From a checkpoint of a small masked image model.
Model: norm layernorm, activation gelu, patch size [2, 2], depths [3, 6, 3].
Training: soap at rate 0.003, batches of 256.
Data: trained on retinal OCT scans (Kermany 2017), 49215 training examples, 91.0 epochs.
Rows from block 9 of a small masked image model, named by matrix and row number. Rows with one number belong to one neuron. Each number is 200 + 30 x the weight over its row's rms, rounded and kept within 0 to 999. All counts start at 0.
After each neuron's rows are labels from the 100 images, of 14848, where the neuron reaches its highest value: "responds to" is what is common among them. Only what is clearly more common there than usual is listed. The data: retinal OCT scans (Kermany 2017). In brackets: how many of the 100.
# fc1: MLP up (model.blocks.9.mlp.fc1.weight, 1024x256), inputs 128-255
# fc2: MLP down (model.blocks.9.mlp.fc2.weight, 256x1024, transposed), outputs 128-255

fc1.158,256,196,210,227,198,170,168,213,174,201,205,251,161,186,202,180,168,247,198,192,234,228,212,155,232,282,161,171,250,205,178,212,218,173,221,186,250,180,203,217,171,199,164,224,226,203,205,207,186,225,186,193,200,246,207,230,200,242,243,188,171,235,205,265,241,218,271,202,194,212,200,157,166,191,187,187,218,229,158,216,168,187,193,152,207,174,210,243,217,174,296,253,191,194,231,236,151,215,180,216,247,134,176,242,201,206,191,157,184,180,178,171,99,233,190,217,220,188,146,269,190,194,195,198,200,182,193,239
fc2.158,253,213,161,213,203,204,201,257,140,218,176,184,164,217,212,214,198,214,227,189,214,174,227,198,204,271,250,200,239,181,182,209,217,147,207,194,216,259,172,166,282,203,165,254,179,197,158,196,178,184,233,187,165,216,131,179,189,227,167,202,192,163,226,162,212,202,203,172,209,221,214,206,195,173,215,213,208,141,174,188,209,177,167,220,245,173,174,208,192,200,198,209,200,199,181,215,171,181,220,219,210,162,185,161,166,197,224,145,198,181,178,190,168,254,247,180,208,187,202,184,226,195,224,217,209,150,228,228
responds to: finding: choroidal neovascularization (97)

fc1.171,177,196,156,133,218,166,178,226,224,202,225,169,180,203,199,184,170,236,230,215,237,175,223,232,192,227,206,224,182,206,236,182,219,223,216,208,315,197,242,191,183,194,152,231,178,173,226,215,265,205,207,200,183,219,196,234,190,185,194,203,199,209,214,222,205,163,175,245,208,190,204,232,225,203,130,192,254,199,202,199,213,230,215,201,227,184,255,191,204,212,187,231,160,156,274,211,191,186,234,175,141,206,201,304,176,243,180,242,205,201,100,205,221,188,197,178,213,215,197,285,177,205,190,202,168,166,212,204
fc2.171,149,201,244,180,188,197,160,220,204,195,184,225,208,203,207,172,218,180,224,179,213,222,214,191,204,252,226,148,231,249,196,236,172,157,194,214,156,187,173,214,219,196,281,150,163,196,187,218,215,181,157,169,178,208,151,164,226,226,175,232,194,207,229,222,203,177,230,258,173,221,203,147,192,124,215,162,216,221,195,171,180,219,193,210,170,193,168,155,165,172,221,202,202,199,163,155,203,210,246,194,234,182,235,199,155,193,212,222,290,215,241,255,183,245,198,195,172,224,214,218,167,235,231,178,202,202,191,221
responds to: finding: choroidal neovascularization (72)

fc1.557,202,246,193,191,204,203,199,170,228,169,214,208,199,141,186,185,205,198,259,249,159,178,200,207,165,158,172,227,142,140,176,235,248,241,213,212,211,201,217,192,188,206,230,233,196,178,182,178,216,227,206,261,165,194,250,226,218,171,193,227,230,217,204,240,207,160,201,176,205,208,207,244,216,196,247,147,202,213,183,214,201,158,183,260,284,228,184,153,214,211,139,200,166,195,177,175,216,213,233,168,187,208,234,251,187,190,159,193,153,166,146,139,254,200,223,247,182,148,226,184,247,235,175,165,189,228,183,235
fc2.557,244,179,174,189,200,167,161,251,204,194,184,159,137,244,166,225,284,234,192,241,156,235,216,227,123,146,213,162,244,196,212,240,179,184,239,137,191,230,183,226,304,216,163,240,200,175,162,175,253,216,233,205,258,231,222,170,219,182,121,185,241,203,172,191,208,178,180,180,207,208,231,212,231,162,201,239,219,175,207,280,253,195,228,200,208,195,191,200,234,230,190,244,235,171,192,219,224,208,193,225,205,194,184,190,202,213,227,171,182,186,144,203,190,252,180,214,186,185,207,227,209,164,214,229,151,175,173,204
responds to: finding: choroidal neovascularization (94)

fc1.179,219,218,177,147,197,193,215,195,185,175,231,164,197,228,212,166,226,191,167,200,178,206,199,211,223,191,221,201,157,196,230,203,234,158,219,166,224,200,247,196,216,221,247,251,229,169,135,172,159,202,198,178,185,216,210,251,173,232,154,213,162,161,251,200,245,212,205,196,167,175,177,175,165,263,204,213,215,209,223,176,165,226,214,164,190,155,183,166,195,197,174,187,186,205,198,200,140,185,190,228,184,179,281,157,205,159,191,203,189,219,218,206,162,163,194,235,169,171,164,200,202,176,235,251,230,197,217,231
fc2.179,213,172,163,235,146,187,235,233,195,192,180,191,190,188,180,208,200,152,188,208,212,268,221,200,166,217,222,195,178,242,235,218,226,180,220,221,181,193,168,174,182,170,165,167,175,282,178,168,225,167,214,203,208,208,170,236,205,205,186,151,218,166,216,177,188,194,228,272,192,200,213,190,201,165,241,241,155,215,227,166,194,194,218,170,197,215,238,212,234,158,257,166,184,213,207,220,219,178,193,167,269,189,200,269,205,180,183,210,161,191,205,159,132,216,227,173,257,205,176,169,140,229,225,204,167,197,202,204
responds to: finding: diabetic macular edema (55)

fc1.510,222,225,219,206,180,195,169,219,262,125,153,206,217,260,153,166,224,188,226,134,246,227,224,198,215,202,182,203,210,177,222,227,184,243,182,187,230,206,180,251,227,205,184,212,215,241,186,237,199,187,203,197,169,199,205,233,178,163,161,184,230,162,187,178,185,158,213,214,173,162,240,227,213,185,238,226,198,181,207,202,208,214,223,185,284,166,193,167,194,254,191,186,199,221,173,189,177,219,188,223,194,169,203,152,227,201,198,185,160,213,145,185,302,224,167,207,190,201,238,267,221,206,169,247,160,202,230,221
fc2.510,256,229,195,215,263,183,238,132,225,141,227,185,197,196,198,226,173,196,173,159,239,137,204,182,195,206,224,200,164,192,212,212,158,268,197,222,151,109,219,227,267,195,190,169,162,192,192,164,174,209,156,204,153,249,250,178,183,210,156,204,197,189,190,216,163,203,207,198,261,259,199,244,183,200,295,196,130,166,166,220,184,207,282,192,173,193,171,221,198,193,208,221,200,225,197,211,251,215,164,227,171,205,188,208,227,165,187,226,121,172,190,164,205,178,163,204,206,152,180,176,260,182,225,223,194,156,177,215
responds to: finding: diabetic macular edema (43)

fc1.233,232,190,194,220,225,229,139,203,226,208,279,234,198,173,177,185,263,185,239,254,185,173,175,186,222,236,161,234,245,238,110,172,230,214,236,213,225,258,185,201,166,245,252,225,183,210,226,179,223,210,196,212,221,229,230,186,194,196,214,228,164,229,217,230,191,209,222,193,207,232,205,146,176,193,218,222,215,173,217,171,191,242,201,181,220,180,269,206,180,163,194,228,205,231,236,181,205,222,202,181,261,209,191,198,209,171,172,179,221,244,205,136,193,205,225,225,220,197,158,202,174,233,210,197,196,144,214,214
fc2.233,226,150,224,190,192,173,194,158,208,228,173,254,170,188,204,267,145,174,168,233,232,192,166,259,174,201,206,184,206,267,254,142,229,181,184,149,184,209,197,236,227,162,234,218,227,216,190,214,135,180,189,194,199,235,211,159,216,139,190,171,240,200,192,221,196,153,159,205,222,190,188,199,184,233,240,136,162,194,175,208,227,191,201,186,193,215,163,219,201,155,202,212,242,179,229,177,153,143,203,203,196,191,149,188,244,212,179,234,206,222,168,206,204,186,171,167,189,192,171,217,214,255,152,205,147,172,198,212
responds to: finding: diabetic macular edema (54)

fc1.55,243,252,170,220,145,179,229,244,146,175,195,186,205,231,172,217,241,197,195,207,181,150,173,122,208,169,176,175,186,195,206,175,184,181,206,172,177,215,193,253,200,214,192,167,208,178,208,160,211,198,211,172,173,221,150,201,261,168,248,218,185,228,203,189,199,227,179,156,196,236,227,221,190,161,189,260,230,231,165,205,196,200,212,193,137,259,205,216,180,219,181,254,162,207,217,217,266,227,208,233,246,218,202,174,202,230,218,229,237,218,159,205,188,209,160,222,202,201,226,242,203,235,225,205,244,190,208,208
fc2.55,222,188,190,205,149,190,211,209,192,217,184,222,268,228,245,209,211,173,240,190,264,244,242,207,218,265,197,245,207,187,243,193,207,227,170,153,197,246,179,150,228,214,259,232,198,209,188,186,225,229,219,267,196,219,245,243,196,260,201,203,182,198,199,227,178,239,195,196,224,197,152,168,219,242,246,213,263,262,217,199,191,267,180,205,216,208,208,181,181,104,193,202,206,192,206,239,141,199,182,174,172,161,228,265,157,196,195,243,151,244,211,213,234,160,233,182,186,238,224,196,190,234,228,168,222,208,191,208
responds to: finding: diabetic macular edema (56)

fc1.32,177,214,198,204,186,191,193,169,217,236,140,235,245,208,217,234,197,223,170,239,269,203,167,180,234,187,156,207,200,276,191,191,208,266,149,251,238,227,210,189,249,232,188,220,245,176,230,221,185,229,186,211,217,202,267,188,235,205,254,198,203,240,236,205,180,232,252,234,175,140,185,174,219,244,168,191,245,231,260,204,240,188,192,244,226,177,216,255,225,195,208,191,179,190,233,244,231,143,208,233,145,171,230,196,233,215,219,225,212,206,213,227,163,203,240,132,217,202,217,269,182,178,194,172,198,165,241,194
fc2.32,221,222,182,230,182,227,235,220,259,150,168,194,187,215,227,191,206,264,200,196,216,165,193,268,175,215,223,245,212,246,234,183,153,181,172,218,208,208,201,211,185,189,152,198,177,252,170,194,168,195,150,250,152,203,156,204,194,191,219,213,199,191,201,217,206,203,219,241,208,219,240,234,204,172,161,214,201,200,206,152,184,235,214,191,233,171,173,162,186,148,208,215,208,263,204,222,248,174,249,220,209,200,185,238,200,194,207,156,206,199,206,181,176,226,186,187,179,207,192,191,197,264,178,166,237,193,222,193
responds to: finding: choroidal neovascularization (74)

fc1.250,245,184,183,184,248,214,206,191,220,154,219,226,182,201,189,201,230,212,240,181,170,209,255,204,173,201,217,215,209,172,214,230,183,229,224,217,221,220,178,162,200,181,216,226,150,197,174,233,250,225,244,206,224,208,190,191,115,211,234,201,142,186,217,218,214,213,169,167,191,167,166,236,226,154,222,194,191,208,183,178,201,218,192,213,170,186,248,161,173,205,204,187,294,227,206,257,197,197,259,187,264,194,225,231,228,196,227,194,225,213,198,203,225,185,226,255,207,169,187,219,194,208,219,247,156,240,139,210
fc2.250,189,213,238,181,235,173,227,149,157,191,219,201,191,205,202,195,216,188,194,250,205,206,213,127,159,221,189,165,230,212,174,242,190,202,222,236,214,191,210,223,201,211,218,144,219,225,185,212,223,219,134,196,249,249,194,196,180,210,203,231,202,174,200,182,161,186,174,162,218,192,180,176,257,193,159,231,186,228,179,229,218,193,140,174,152,200,211,174,215,249,235,222,164,147,212,207,237,240,165,220,164,126,205,182,259,138,199,212,192,159,195,184,236,224,266,240,206,203,176,146,263,229,197,165,160,209,161,258
responds to: finding: choroidal neovascularization (61)

fc1.727,210,197,211,188,246,216,235,220,184,189,157,168,210,183,204,237,241,249,225,160,180,231,189,219,215,153,196,223,176,122,218,254,212,229,207,173,230,146,223,153,207,149,186,154,179,151,161,219,222,213,231,197,215,168,195,203,210,207,196,231,173,219,255,189,234,191,230,175,177,196,206,192,234,197,225,176,188,187,184,269,203,223,226,168,228,175,251,246,200,213,185,222,235,269,222,213,197,166,215,203,190,213,206,225,217,220,207,167,190,272,227,274,185,282,256,196,205,211,202,202,178,182,146,220,199,217,144,185
fc2.727,144,202,196,207,243,199,232,195,196,211,203,239,175,179,215,219,231,189,141,192,172,208,220,172,210,250,203,189,222,181,153,187,163,175,220,165,207,190,176,203,210,185,197,152,221,208,225,226,230,283,173,190,158,160,231,168,142,242,233,187,221,186,202,175,201,240,161,176,169,205,259,147,185,174,142,210,216,275,211,210,115,205,168,198,179,201,201,192,200,224,233,240,192,237,194,211,272,216,169,165,220,234,234,199,208,223,209,153,202,184,166,150,173,199,225,265,178,175,185,235,186,209,165,195,231,208,190,197
responds to: finding: choroidal neovascularization (72)

fc1.162,256,219,203,225,156,209,174,227,162,256,201,208,219,226,191,197,164,148,203,199,166,152,235,153,189,209,230,126,187,168,212,199,213,255,200,231,225,206,159,181,198,228,189,165,221,204,187,190,212,178,213,197,232,255,221,200,251,206,206,201,174,240,259,178,199,213,191,176,200,216,190,177,212,265,186,230,204,235,219,182,183,212,169,212,173,266,196,240,207,203,169,250,148,141,219,168,251,201,187,185,215,259,223,235,181,195,180,229,185,220,137,206,196,203,207,155,204,243,228,172,170,233,265,235,223,213,188,230
fc2.162,263,222,193,214,167,182,235,201,208,212,202,201,204,190,209,211,227,207,206,219,227,207,208,170,246,216,173,277,189,226,194,212,247,196,157,195,186,196,148,173,198,205,163,187,196,250,181,219,206,181,222,251,164,196,210,192,176,240,220,200,161,257,187,205,181,129,160,205,185,234,175,228,186,263,238,233,149,238,236,126,216,146,209,199,181,199,211,212,240,170,225,205,228,194,241,235,184,219,249,171,212,211,199,242,231,219,203,212,186,202,187,201,200,125,188,142,228,277,218,204,252,179,229,201,249,213,220,236
responds to: finding: diabetic macular edema (43)

fc1.351,162,199,172,182,220,194,207,209,274,177,256,213,191,252,138,165,170,215,204,198,212,227,215,243,169,215,209,220,250,163,266,202,244,161,225,227,216,197,185,211,251,190,177,224,205,207,205,177,247,244,193,272,228,153,195,195,159,180,233,205,220,172,236,183,218,184,253,228,201,210,173,218,227,222,252,184,222,218,225,169,147,206,223,221,233,213,204,214,246,202,135,231,214,155,221,174,173,189,193,207,210,238,223,216,232,269,170,194,187,213,196,95,217,199,201,158,206,152,219,198,185,248,217,181,210,286,201,221
fc2.351,267,186,246,124,192,182,144,212,198,288,205,225,184,210,184,187,210,203,224,220,231,200,204,198,172,177,268,202,243,223,180,247,234,189,204,174,167,231,254,207,292,199,221,231,202,191,173,214,218,153,215,226,158,227,182,132,160,271,173,216,251,197,172,173,206,204,201,160,221,195,179,192,196,154,232,206,195,161,193,244,218,201,191,194,197,193,198,200,235,204,174,227,202,136,190,226,176,257,193,216,146,213,185,154,102,197,237,168,188,225,198,222,202,268,205,251,178,179,189,179,173,184,120,227,223,157,219,197
responds to: finding: choroidal neovascularization (97)