config.toml
mask_ratio = 0.75
loss = "l1"
init = "kaiming_normal"
residual_init = "none"
lr_schedule = "cosine"
Rows from block 4 of a small masked image model, named by matrix and row number. Rows with one number belong to one neuron. Each number is 500 + 40 x the weight over its row's rms, rounded and kept within 0 to 999. All counts start at 0. Numbers have three digits each. After the name is the row's rms in percent of the matrix's.
After each neuron's rows are labels from the 100 images, of 14848, where the neuron reaches its highest value: "strongest on" is what is common among them. Only what is clearly more common there than usual is listed. The data: retinal OCT scans (Kermany 2017).
# fc1: MLP up (model.blocks.4.mlp.fc1.weight, 512x128), inputs 0-127
# fc2: MLP down (model.blocks.4.mlp.fc2.weight, 128x512, transposed), outputs 0-127

fc1.166 109:521527535517479521484494467524503533528452571468463528483469475522495530528432515471477469489410548454556508503485446531525522470469470451530441500526501459528499441492458541493519484612518503449454508546541562539504462459465499527557425459593559432440528497491486534519447552494514545482493512554540564457512550507450495378556468489485525534525467444493510496567463571564500532509549
fc2.166 102:504462465494516519471520558527586553445503520444446536488539485477501544471530526537525476455463447461458490510380520568483454533540508527443473481509462544533608487477478470527521549512467476556517453538559548464476559475481559492452448522434443526545553502568506553449471443531469591473531516509493553536513501557496447421531466475500469520485506499485521528536446458455556468493486
strongest on: finding: normal

fc1.475 078:426483474464533529506474478485504447505573489513497526500508502474471536502500501512530478560448547539558481537504547537537456463491394513550489491513439494550461415498528451421575471422562487508471524440514438521520551536500456444509588426486522479547483584465499516447511605497481494530521423468455534443533499477483506492490537507476453497479509492588522493493534541478433505474436
fc2.475 085:465530541559497503508516501501491474477474472522501494455515423517487573508550508484477449481446439512535428537441531493501480452489540497572485502520584414552480558490510506456544512555590597537495536472465502503477517502544429426491436437470567466486447515460495522543488481595463496508482502511586537464505515497494523512483448476532441501542490455551457573482466518480484494426579
strongest on: finding: choroidal neovascularization

fc1.193 109:448468505493469524502475473545539493489395494482524544480485476490480529482416471521525444560392414490504525534423482461518514541525506442474469511578503512412525532480538452486512499494453472577456558467504475508546510417540494520519625542512543499466501535445481522525464500483479514515535539420458542553485528541503567546448509517481517473489468483520420425540500508524481512454528
fc2.193 112:517421538477521502568521508618464467545469489460489488574466499561496503507556432513513539522483503521543513526558532551555539506455492457531534433541497421509560515580460550429441529564434454562511500545461480527424468448548514514481495531545482577480477466518502530502487516491519494471513474444519512426530449477560511502557490486483492491441516489489431489485505592453497447499464
strongest on: finding: choroidal neovascularization

fc1.322 096:479542465537435493526509489428504542454447554448468520639551527382579549484498465485518491528526592455477546544546496591504514487581499500539506508493476536535557524462504485513489467452426521506481536464513515502491494464454465503499521481549481491584544520521408463500491479490552506498575459569553461521511480502454453471534538482532561471470527455488524519485515479549494499480476
fc2.322 099:531468572518469562452471472477484552450530522595540523452463521462529382541483528478487490407544520557533550491481553460557487464457465564400488533547452480467518525611466573498493455465471513483559486520470450474440487519557469476495459499497523495520498504463528484457520536506519545464519421534435433483519502488514510506507525531483501453533458457531502510456525553523461533568491
strongest on: finding: diabetic macular edema

fc1.337 118:398554512513491466483564421567494508554464563455520449430519450487468464494437501562494476488492456506499445501455439507484506506446428410480521502536510560513436403394497499472495507537528500434521484564521550479460460487529407550518489492487439490480530475501436534549468545523483490498468466541541524478529517405481486486566491504481457480560486509518508471521499550512503499456480
fc2.337 119:453454563506535506569525528533578512481576454482488537506501506511466602534504456500568410453532442476575503509448584535494525484519501547442552465543523534513557473496429534464519592540450491482532470518548549495447555504478489470528538494446463466512516481496534495511494456472449540510507543505522496574532484444493480416487474428496479525441470495452536487566435460457473456499509
strongest on: finding: normal

fc1.207 111:422440502520424540431577466476495552506481527522490515448480505501439547445516459525383503504445506509505522496542572538529460507506469483498570521481498453472456474445502483468493513472440533512460505458451454491526496488500488434468534448472481608479481501478511449422471524454421479478582464496501519440512592473545443451467479492473476504477520521436401479496508473517470458537506
fc2.207 132:455549517447461490515516510555496574564544477482429451470540561511542439600502518455496530500488530489502445483448507502509528533553491433566532584484537533483489508574484558538485567552511496410476510590468585483490454499510570495435471491545478525462430520519477504504490499551485442517538475475530491544491543463379473488437515481508520509502518454475477531543466486548539500510484
strongest on: finding: choroidal neovascularization

fc1.394 084:548516513546518587474469489515507512471517461536466494552525483489524500467433479533471454465530561534510545508510563547462497481477503501505507457462483451536464556551517431464473501408544523400551550531473335542518517490545426526456503539510506495430487493472471432500444562512467507557455450495432542496512416470496513486527556520469508517462462490522564494523546480506535478507464
fc2.394 089:508524436476539444555481494525494473457500538492514472484554471490480536487484509475525500525488465476484462490462498528539427512545530529570420490545527413518481466465511447487559531545528522524496500429488504478510531563497499534528401482462533460454471554521449502503455534575459471498451458517548481487483497490414521537489491495554457535460541472484456542507494464487521520494711
strongest on: finding: choroidal neovascularization

fc1.280 101:477519516468473549564459499540409520475484492567526437562486357369518503466485481534510495524471487492465518544497448525447409476488517487471498567496563470433511532557464463485484488503481474548448469495506516545509489526454477517499542502447465499482516414473567506471534492537543500487508562425581531520509501512520542518559501528497511531538507518490564473521524502573425442502487
fc2.280 097:533506571555509494529502469460528518515509532535494425445565510418490524393519470427474505578578449497478451483505569483496502520476501536543456476478439532498484517500535562588479565509529547489432449499497496464431490517556539516496536519490514464454496508437476478507533473464482487516543436424555505492496491543423567540448503497559462514513536536520430500513551462512471421541453
strongest on: finding: normal

fc1.75 103:467530544535495450465507488502515478498515523472536482455468452496470541550515533507478497500539416475531541512502504525551528545482530384518505521559441557516528361472471533491506537415496517541510426458604495430485463513433497487519498475558476546537520483492508524471479548523525498427487556428483520519526525490472514455519535520467493516555550471539431542542504423577429515519461
fc2.75 112:470513580558499594515533437479545518618594510485464493510508525510496514506572491550532514483493488468558490495471519428491519465448540470493493492442505529492544497460431465457541563520514478506429549521448565457519510516477442541425509500510469465409476549465517549502510539499559502530502523438530546541505503433499460408446484442474467508510563509475504565559497452456477489522502
strongest on: finding: choroidal neovascularization

fc1.66 102:506558547487510457464490557515499508531503500465470517446534520489521471410515548532514506468427481451473475547566549538492436510507524410485502483571496541480443514484493522491486504539470531510541474502487448483507481522542482614564472443458417525545471616504524529513483423551542524496501508564542543559516499551516459478564501483493457513455446414484541516460440558557515452478468
fc2.66 097:411412495487538418542491517491496494519566512545448544512549487550471512458481444519540446542540395496504558506475543482535371517518484431468523492534499479495498488520525544473490569446472462538552515499534509467447504478575484498545478465425528477475511533482540425478496500433496518488469517526523421517470447509567484525545521467466522485473496454478491432492489553574434505443498
strongest on: finding: choroidal neovascularization

fc1.191 090:572542446517455472511498530540462483489538447513526517372465484517540509446485519504526509528408462514527520514559502417541500482432529547553544476458459555538524516546469450487482576496522516555532516524484483495580519472542528458535493529533524447397498512473515530504501534436532496548524536574557461449487434474442528474478528471524461559542543427523482498554543473483454493485557
fc2.191 093:508392494544523553510492536454449508415500498443573512540567513486471532536481554473531547496489489486477493476429510571485488543552488549488515512464502485521469489498542535476506449539514563492580515501451557511471456494599537470486469475474541603460490554519523565516452437558458512502462569531530515490456518428464506484543506475505438625490538523508500535524503487496517418497508
strongest on: finding: choroidal neovascularization

fc1.342 105:485457489572407501535361476469507498502465533452523469456486462474467463521520573557496511486555502492510536539524554418486455527490488514502456443495526472504559512469503469499486485519485534533460468405572585478505550523543453481469499455501487469516488588586449523512497514503559530519576514534526485531486596530492502506488540427445521493540529524472475547534546547484478492494580
fc2.342 096:520446489518469545496542472557564562494553464508450508506516457538513477509550513528497461514549482575539534549526462480518493537536475511477476551504518479498511506522602506536432436499557462470436472554494535467582454574508457570513481558518560595441440468505437554503497529501473482510503507460466453504547530513487437574438495494499527537550505516489511552446517504607492443525439
strongest on: finding: choroidal neovascularization; finding: diabetic macular edema

fc1.129 099:491488539496547485554484460562484453451518503471486440445559500456421487479519443454603522521498406527489495525562593533515501463526511497455510500509539471471505519526451522447491480554549507507411543503474499578453523486521506470453516487470435473524515518527522476463487436528536591465479524525568470590571455466499467534597517548488534488508494543498482520560574462535520501487540
fc2.129 085:559465515539538518510473550508490509456496466484569461502524555527513516470489465556475512442564472437496566452513477491556523545469453535400506474554435424564529471454482574578610480423484511505501494529460517553539529501459513517473536481466481527491504600384547470520477474457548489534489462547480511508439466468534480486493486482483477450548496540438500506522493473429517543501488
strongest on: finding: normal

fc1.260 091:536472507446477507532543445559556499472483503492472520492511539531451491438495547461524475503486520482597502484388521513509513513576479485509548498514507554472488436498435529458507577476522542566479492520493506536482521513489524499557486522505568509504511453531510447523562486641491466463512554499458490480518574542528612518470553477504562486465550466510423546542574529520532506544564
fc2.260 097:473555512530502479558508577534444474575522529503461515505522513457532522477475440488536496537504471446536521473486499481500571459511480444450480463524534525573498556501492435406508531493483530494451518459478518506520554528474454486455569505487492490479531476533492500538625457508591512559540530412451563516471498535568492529514553443530619453451488512483482548501452456523519525524441
strongest on: finding: diabetic macular edema

fc1.462 103:457500531452545453472466463560500524539470504527502483507508449500530496505458540493459485542488511541448512556527418595526435565525517501515537502505474526446521574565524524485567514464508398481459522558488436499531512482539481439483446495470487477423494557504507449509513504502455477561466488555466546547483485486465518373452596534539535524465495493467509453536444481445507451433464
fc2.462 102:513514502460507542543480515456481515426491554544521513544443494490434515436472516442508507556494493471462544483536474523467432479589532517497405487494556542445422471510436466506480589533560478538490502472489491552518530572497554536522474514516544410543495540482526560490411509478498543521435440449530449435478519519438509547468440513466552520481494467449513502501519500467510555510590
strongest on: finding: choroidal neovascularization

fc1.361 103:454488473472583517487477537567511525540484472433498463516538497442500505510466501492494526457443511470479467518518637501453499545461531376541501534509509480448481505503473473493530526585502517515452502507526428544539484434574563485548536477540527548508480535494529447513410466465547484478463514517526479463475526492473471453505518474480447588556416498492501540518432582439495484542496
fc2.361 110:458458501444513442494495547506484502431511541452548525480512495492484509529456520544506478529450438562511491479470526560476390449617522542464548524480490515515517434499552490526510588486484518552570494539534540445462490553572539518571480495466545551460504572516546474477490529487471533468519517533509425524489522462424536532535527457484522538505552450511480467561518544470485555450591
strongest on: finding: choroidal neovascularization

fc1.155 106:498541517571492524501494523514394524533536535521488485460471461561564445495507569456492560453522474502551442506471538566498531454458451472546577504496456556498448418530453455448508490572469510528477512451531500524471445418481513516532480469517576446518532484498546521513465463419477474490496511527463496581483544489498471476531462494485440537506540495515381486492410482515450470505450
fc2.155 104:490504577494558488577551496479459478498545542483518550487543524509472472488496541493542409621553466515559499497388552513575514534515464459461557546475530567500468512525507533508464584522477484473540483531497591433497536495512447522480452536526485543536464513496543476537504501489464526552542507507546558547488543563472478445508491533522474568426518493511524552549493569558472508529485
strongest on: finding: choroidal neovascularization

fc1.76 106:468490472425469472492527439461507486434553485517497501475501525449498513412500524454427507466468524519443506499552451504515432411398501494539483526422427481455509483500482464461483443440512483521479521448478555465474543510605503533453517478470481480491570517468549417492442516482539525510447487472544478453492516548437494445516521445451573491487488415472489545514496445477514492553554
fc2.76 119:518518483559455558459485535561560509519520495509446417524572455526537510418537564537425481456495511509562543517523503471522509514546493505501473434511432476431506493490436541486467460474524515489534519473464476498489482398478528509521480477479470475432469489478517511501503441482473486561581453539553567503589553545554479562575488540457555464555460500510524577512522472503471462513429
strongest on: finding: choroidal neovascularization

fc1.265 104:562517499490458509525556476444391487467432509571486511510456473463435523476511522589510509493489567492519428472576498481533489490532437400503503521518534483501508520457496553508567473550514489478577491434528514496489538510461437524550496480469520395481501573501436509551519529473563495522510492459558519443505535501554444434525431489471514503552507538518543464543464545423516527485519
fc2.265 105:600508502479547575475488544504518479473500582544495555472569532493486546537525513566459486440485358483472435564517521492491535494471549556457542514504455559569530480541436536465563531482470491514516498540541512517504480471505458495435431504501470458504583516483511498558417429509498534503513510486502479461525499553461520538495471523473485432486543537512512449523509539456436492501413
strongest on: finding: normal

fc1.403 109:511386460496501514527488546469498513502467456534504595594516504519560452532469475549445460546447453461481542522543509517451404495540553471537493505552522491492450534552551503526515509497513438536490515460495549555523520503557503500515491537432472486531510489549506539589529497468575524467477570438461572492534489501530541499554523502428421516589498518485478443540549474500539466534489
fc2.403 105:465522521550454580560530446513521473524521457471484487540467479491447538519463431444488462508466510549444457506476477452474550520523492442533537536485574493531480466523510489451558492544502510482535506480457467578522473575477571510505548511542576533629472444491533505528435560466505440491514499551405441453456530535569523554533489561508459524507467496491533546501471550547468531487535
strongest on: finding: choroidal neovascularization

fc1.187 111:544478505512515570510525518488532535480479503498548484465475576486435552491476527534504469431474587503527515476573493520547478491552460509455491486542544492482473459446381465458518501536518546472472562506547514421479485511576450487513498442565492495508555499571476526460456468509515493529512553495517542545484461502467374524595469514522532490549550549576551484508539527417497516463517
fc2.187 109:514449517512453529544481587462536513457476529509455579442511484490454523488518515510428489445517427542499487450530436469580474531467498392473491496522492480491563495503508587468408538486493495522544474537499532524464526607508534576481378522422501505509482489580547450475479447476466470460485507533447482478462487487501470452437524509514497466513508579539511469504497532499494545479476
strongest on: finding: normal

fc1.471 078:497529502544540384488553454537441511524485535467544553483507449523529537504552528475507518498415503520558542546528504511475550524450473514540503457497418558510548458460470498503492540514473484528526451514535435525442455469510536492470517503562574493481477550499522480507514476412392547472519476492491481437525562484458501415522440487485495544453527475545462410559469489546456525571456
fc2.471 082:491435484469462504618466530511531579468560482510548443517492438494525512504547585504512384535485526459481563463412542530446474485485464520508536462430529536483518517518526563546498503502519491527497477533457524495516523525577494438470445435488511578493436486497489494490454468560497462466494464470493487489482515455514471516440423451485489461492503549460452593577473435493491496526519
strongest on: finding: choroidal neovascularization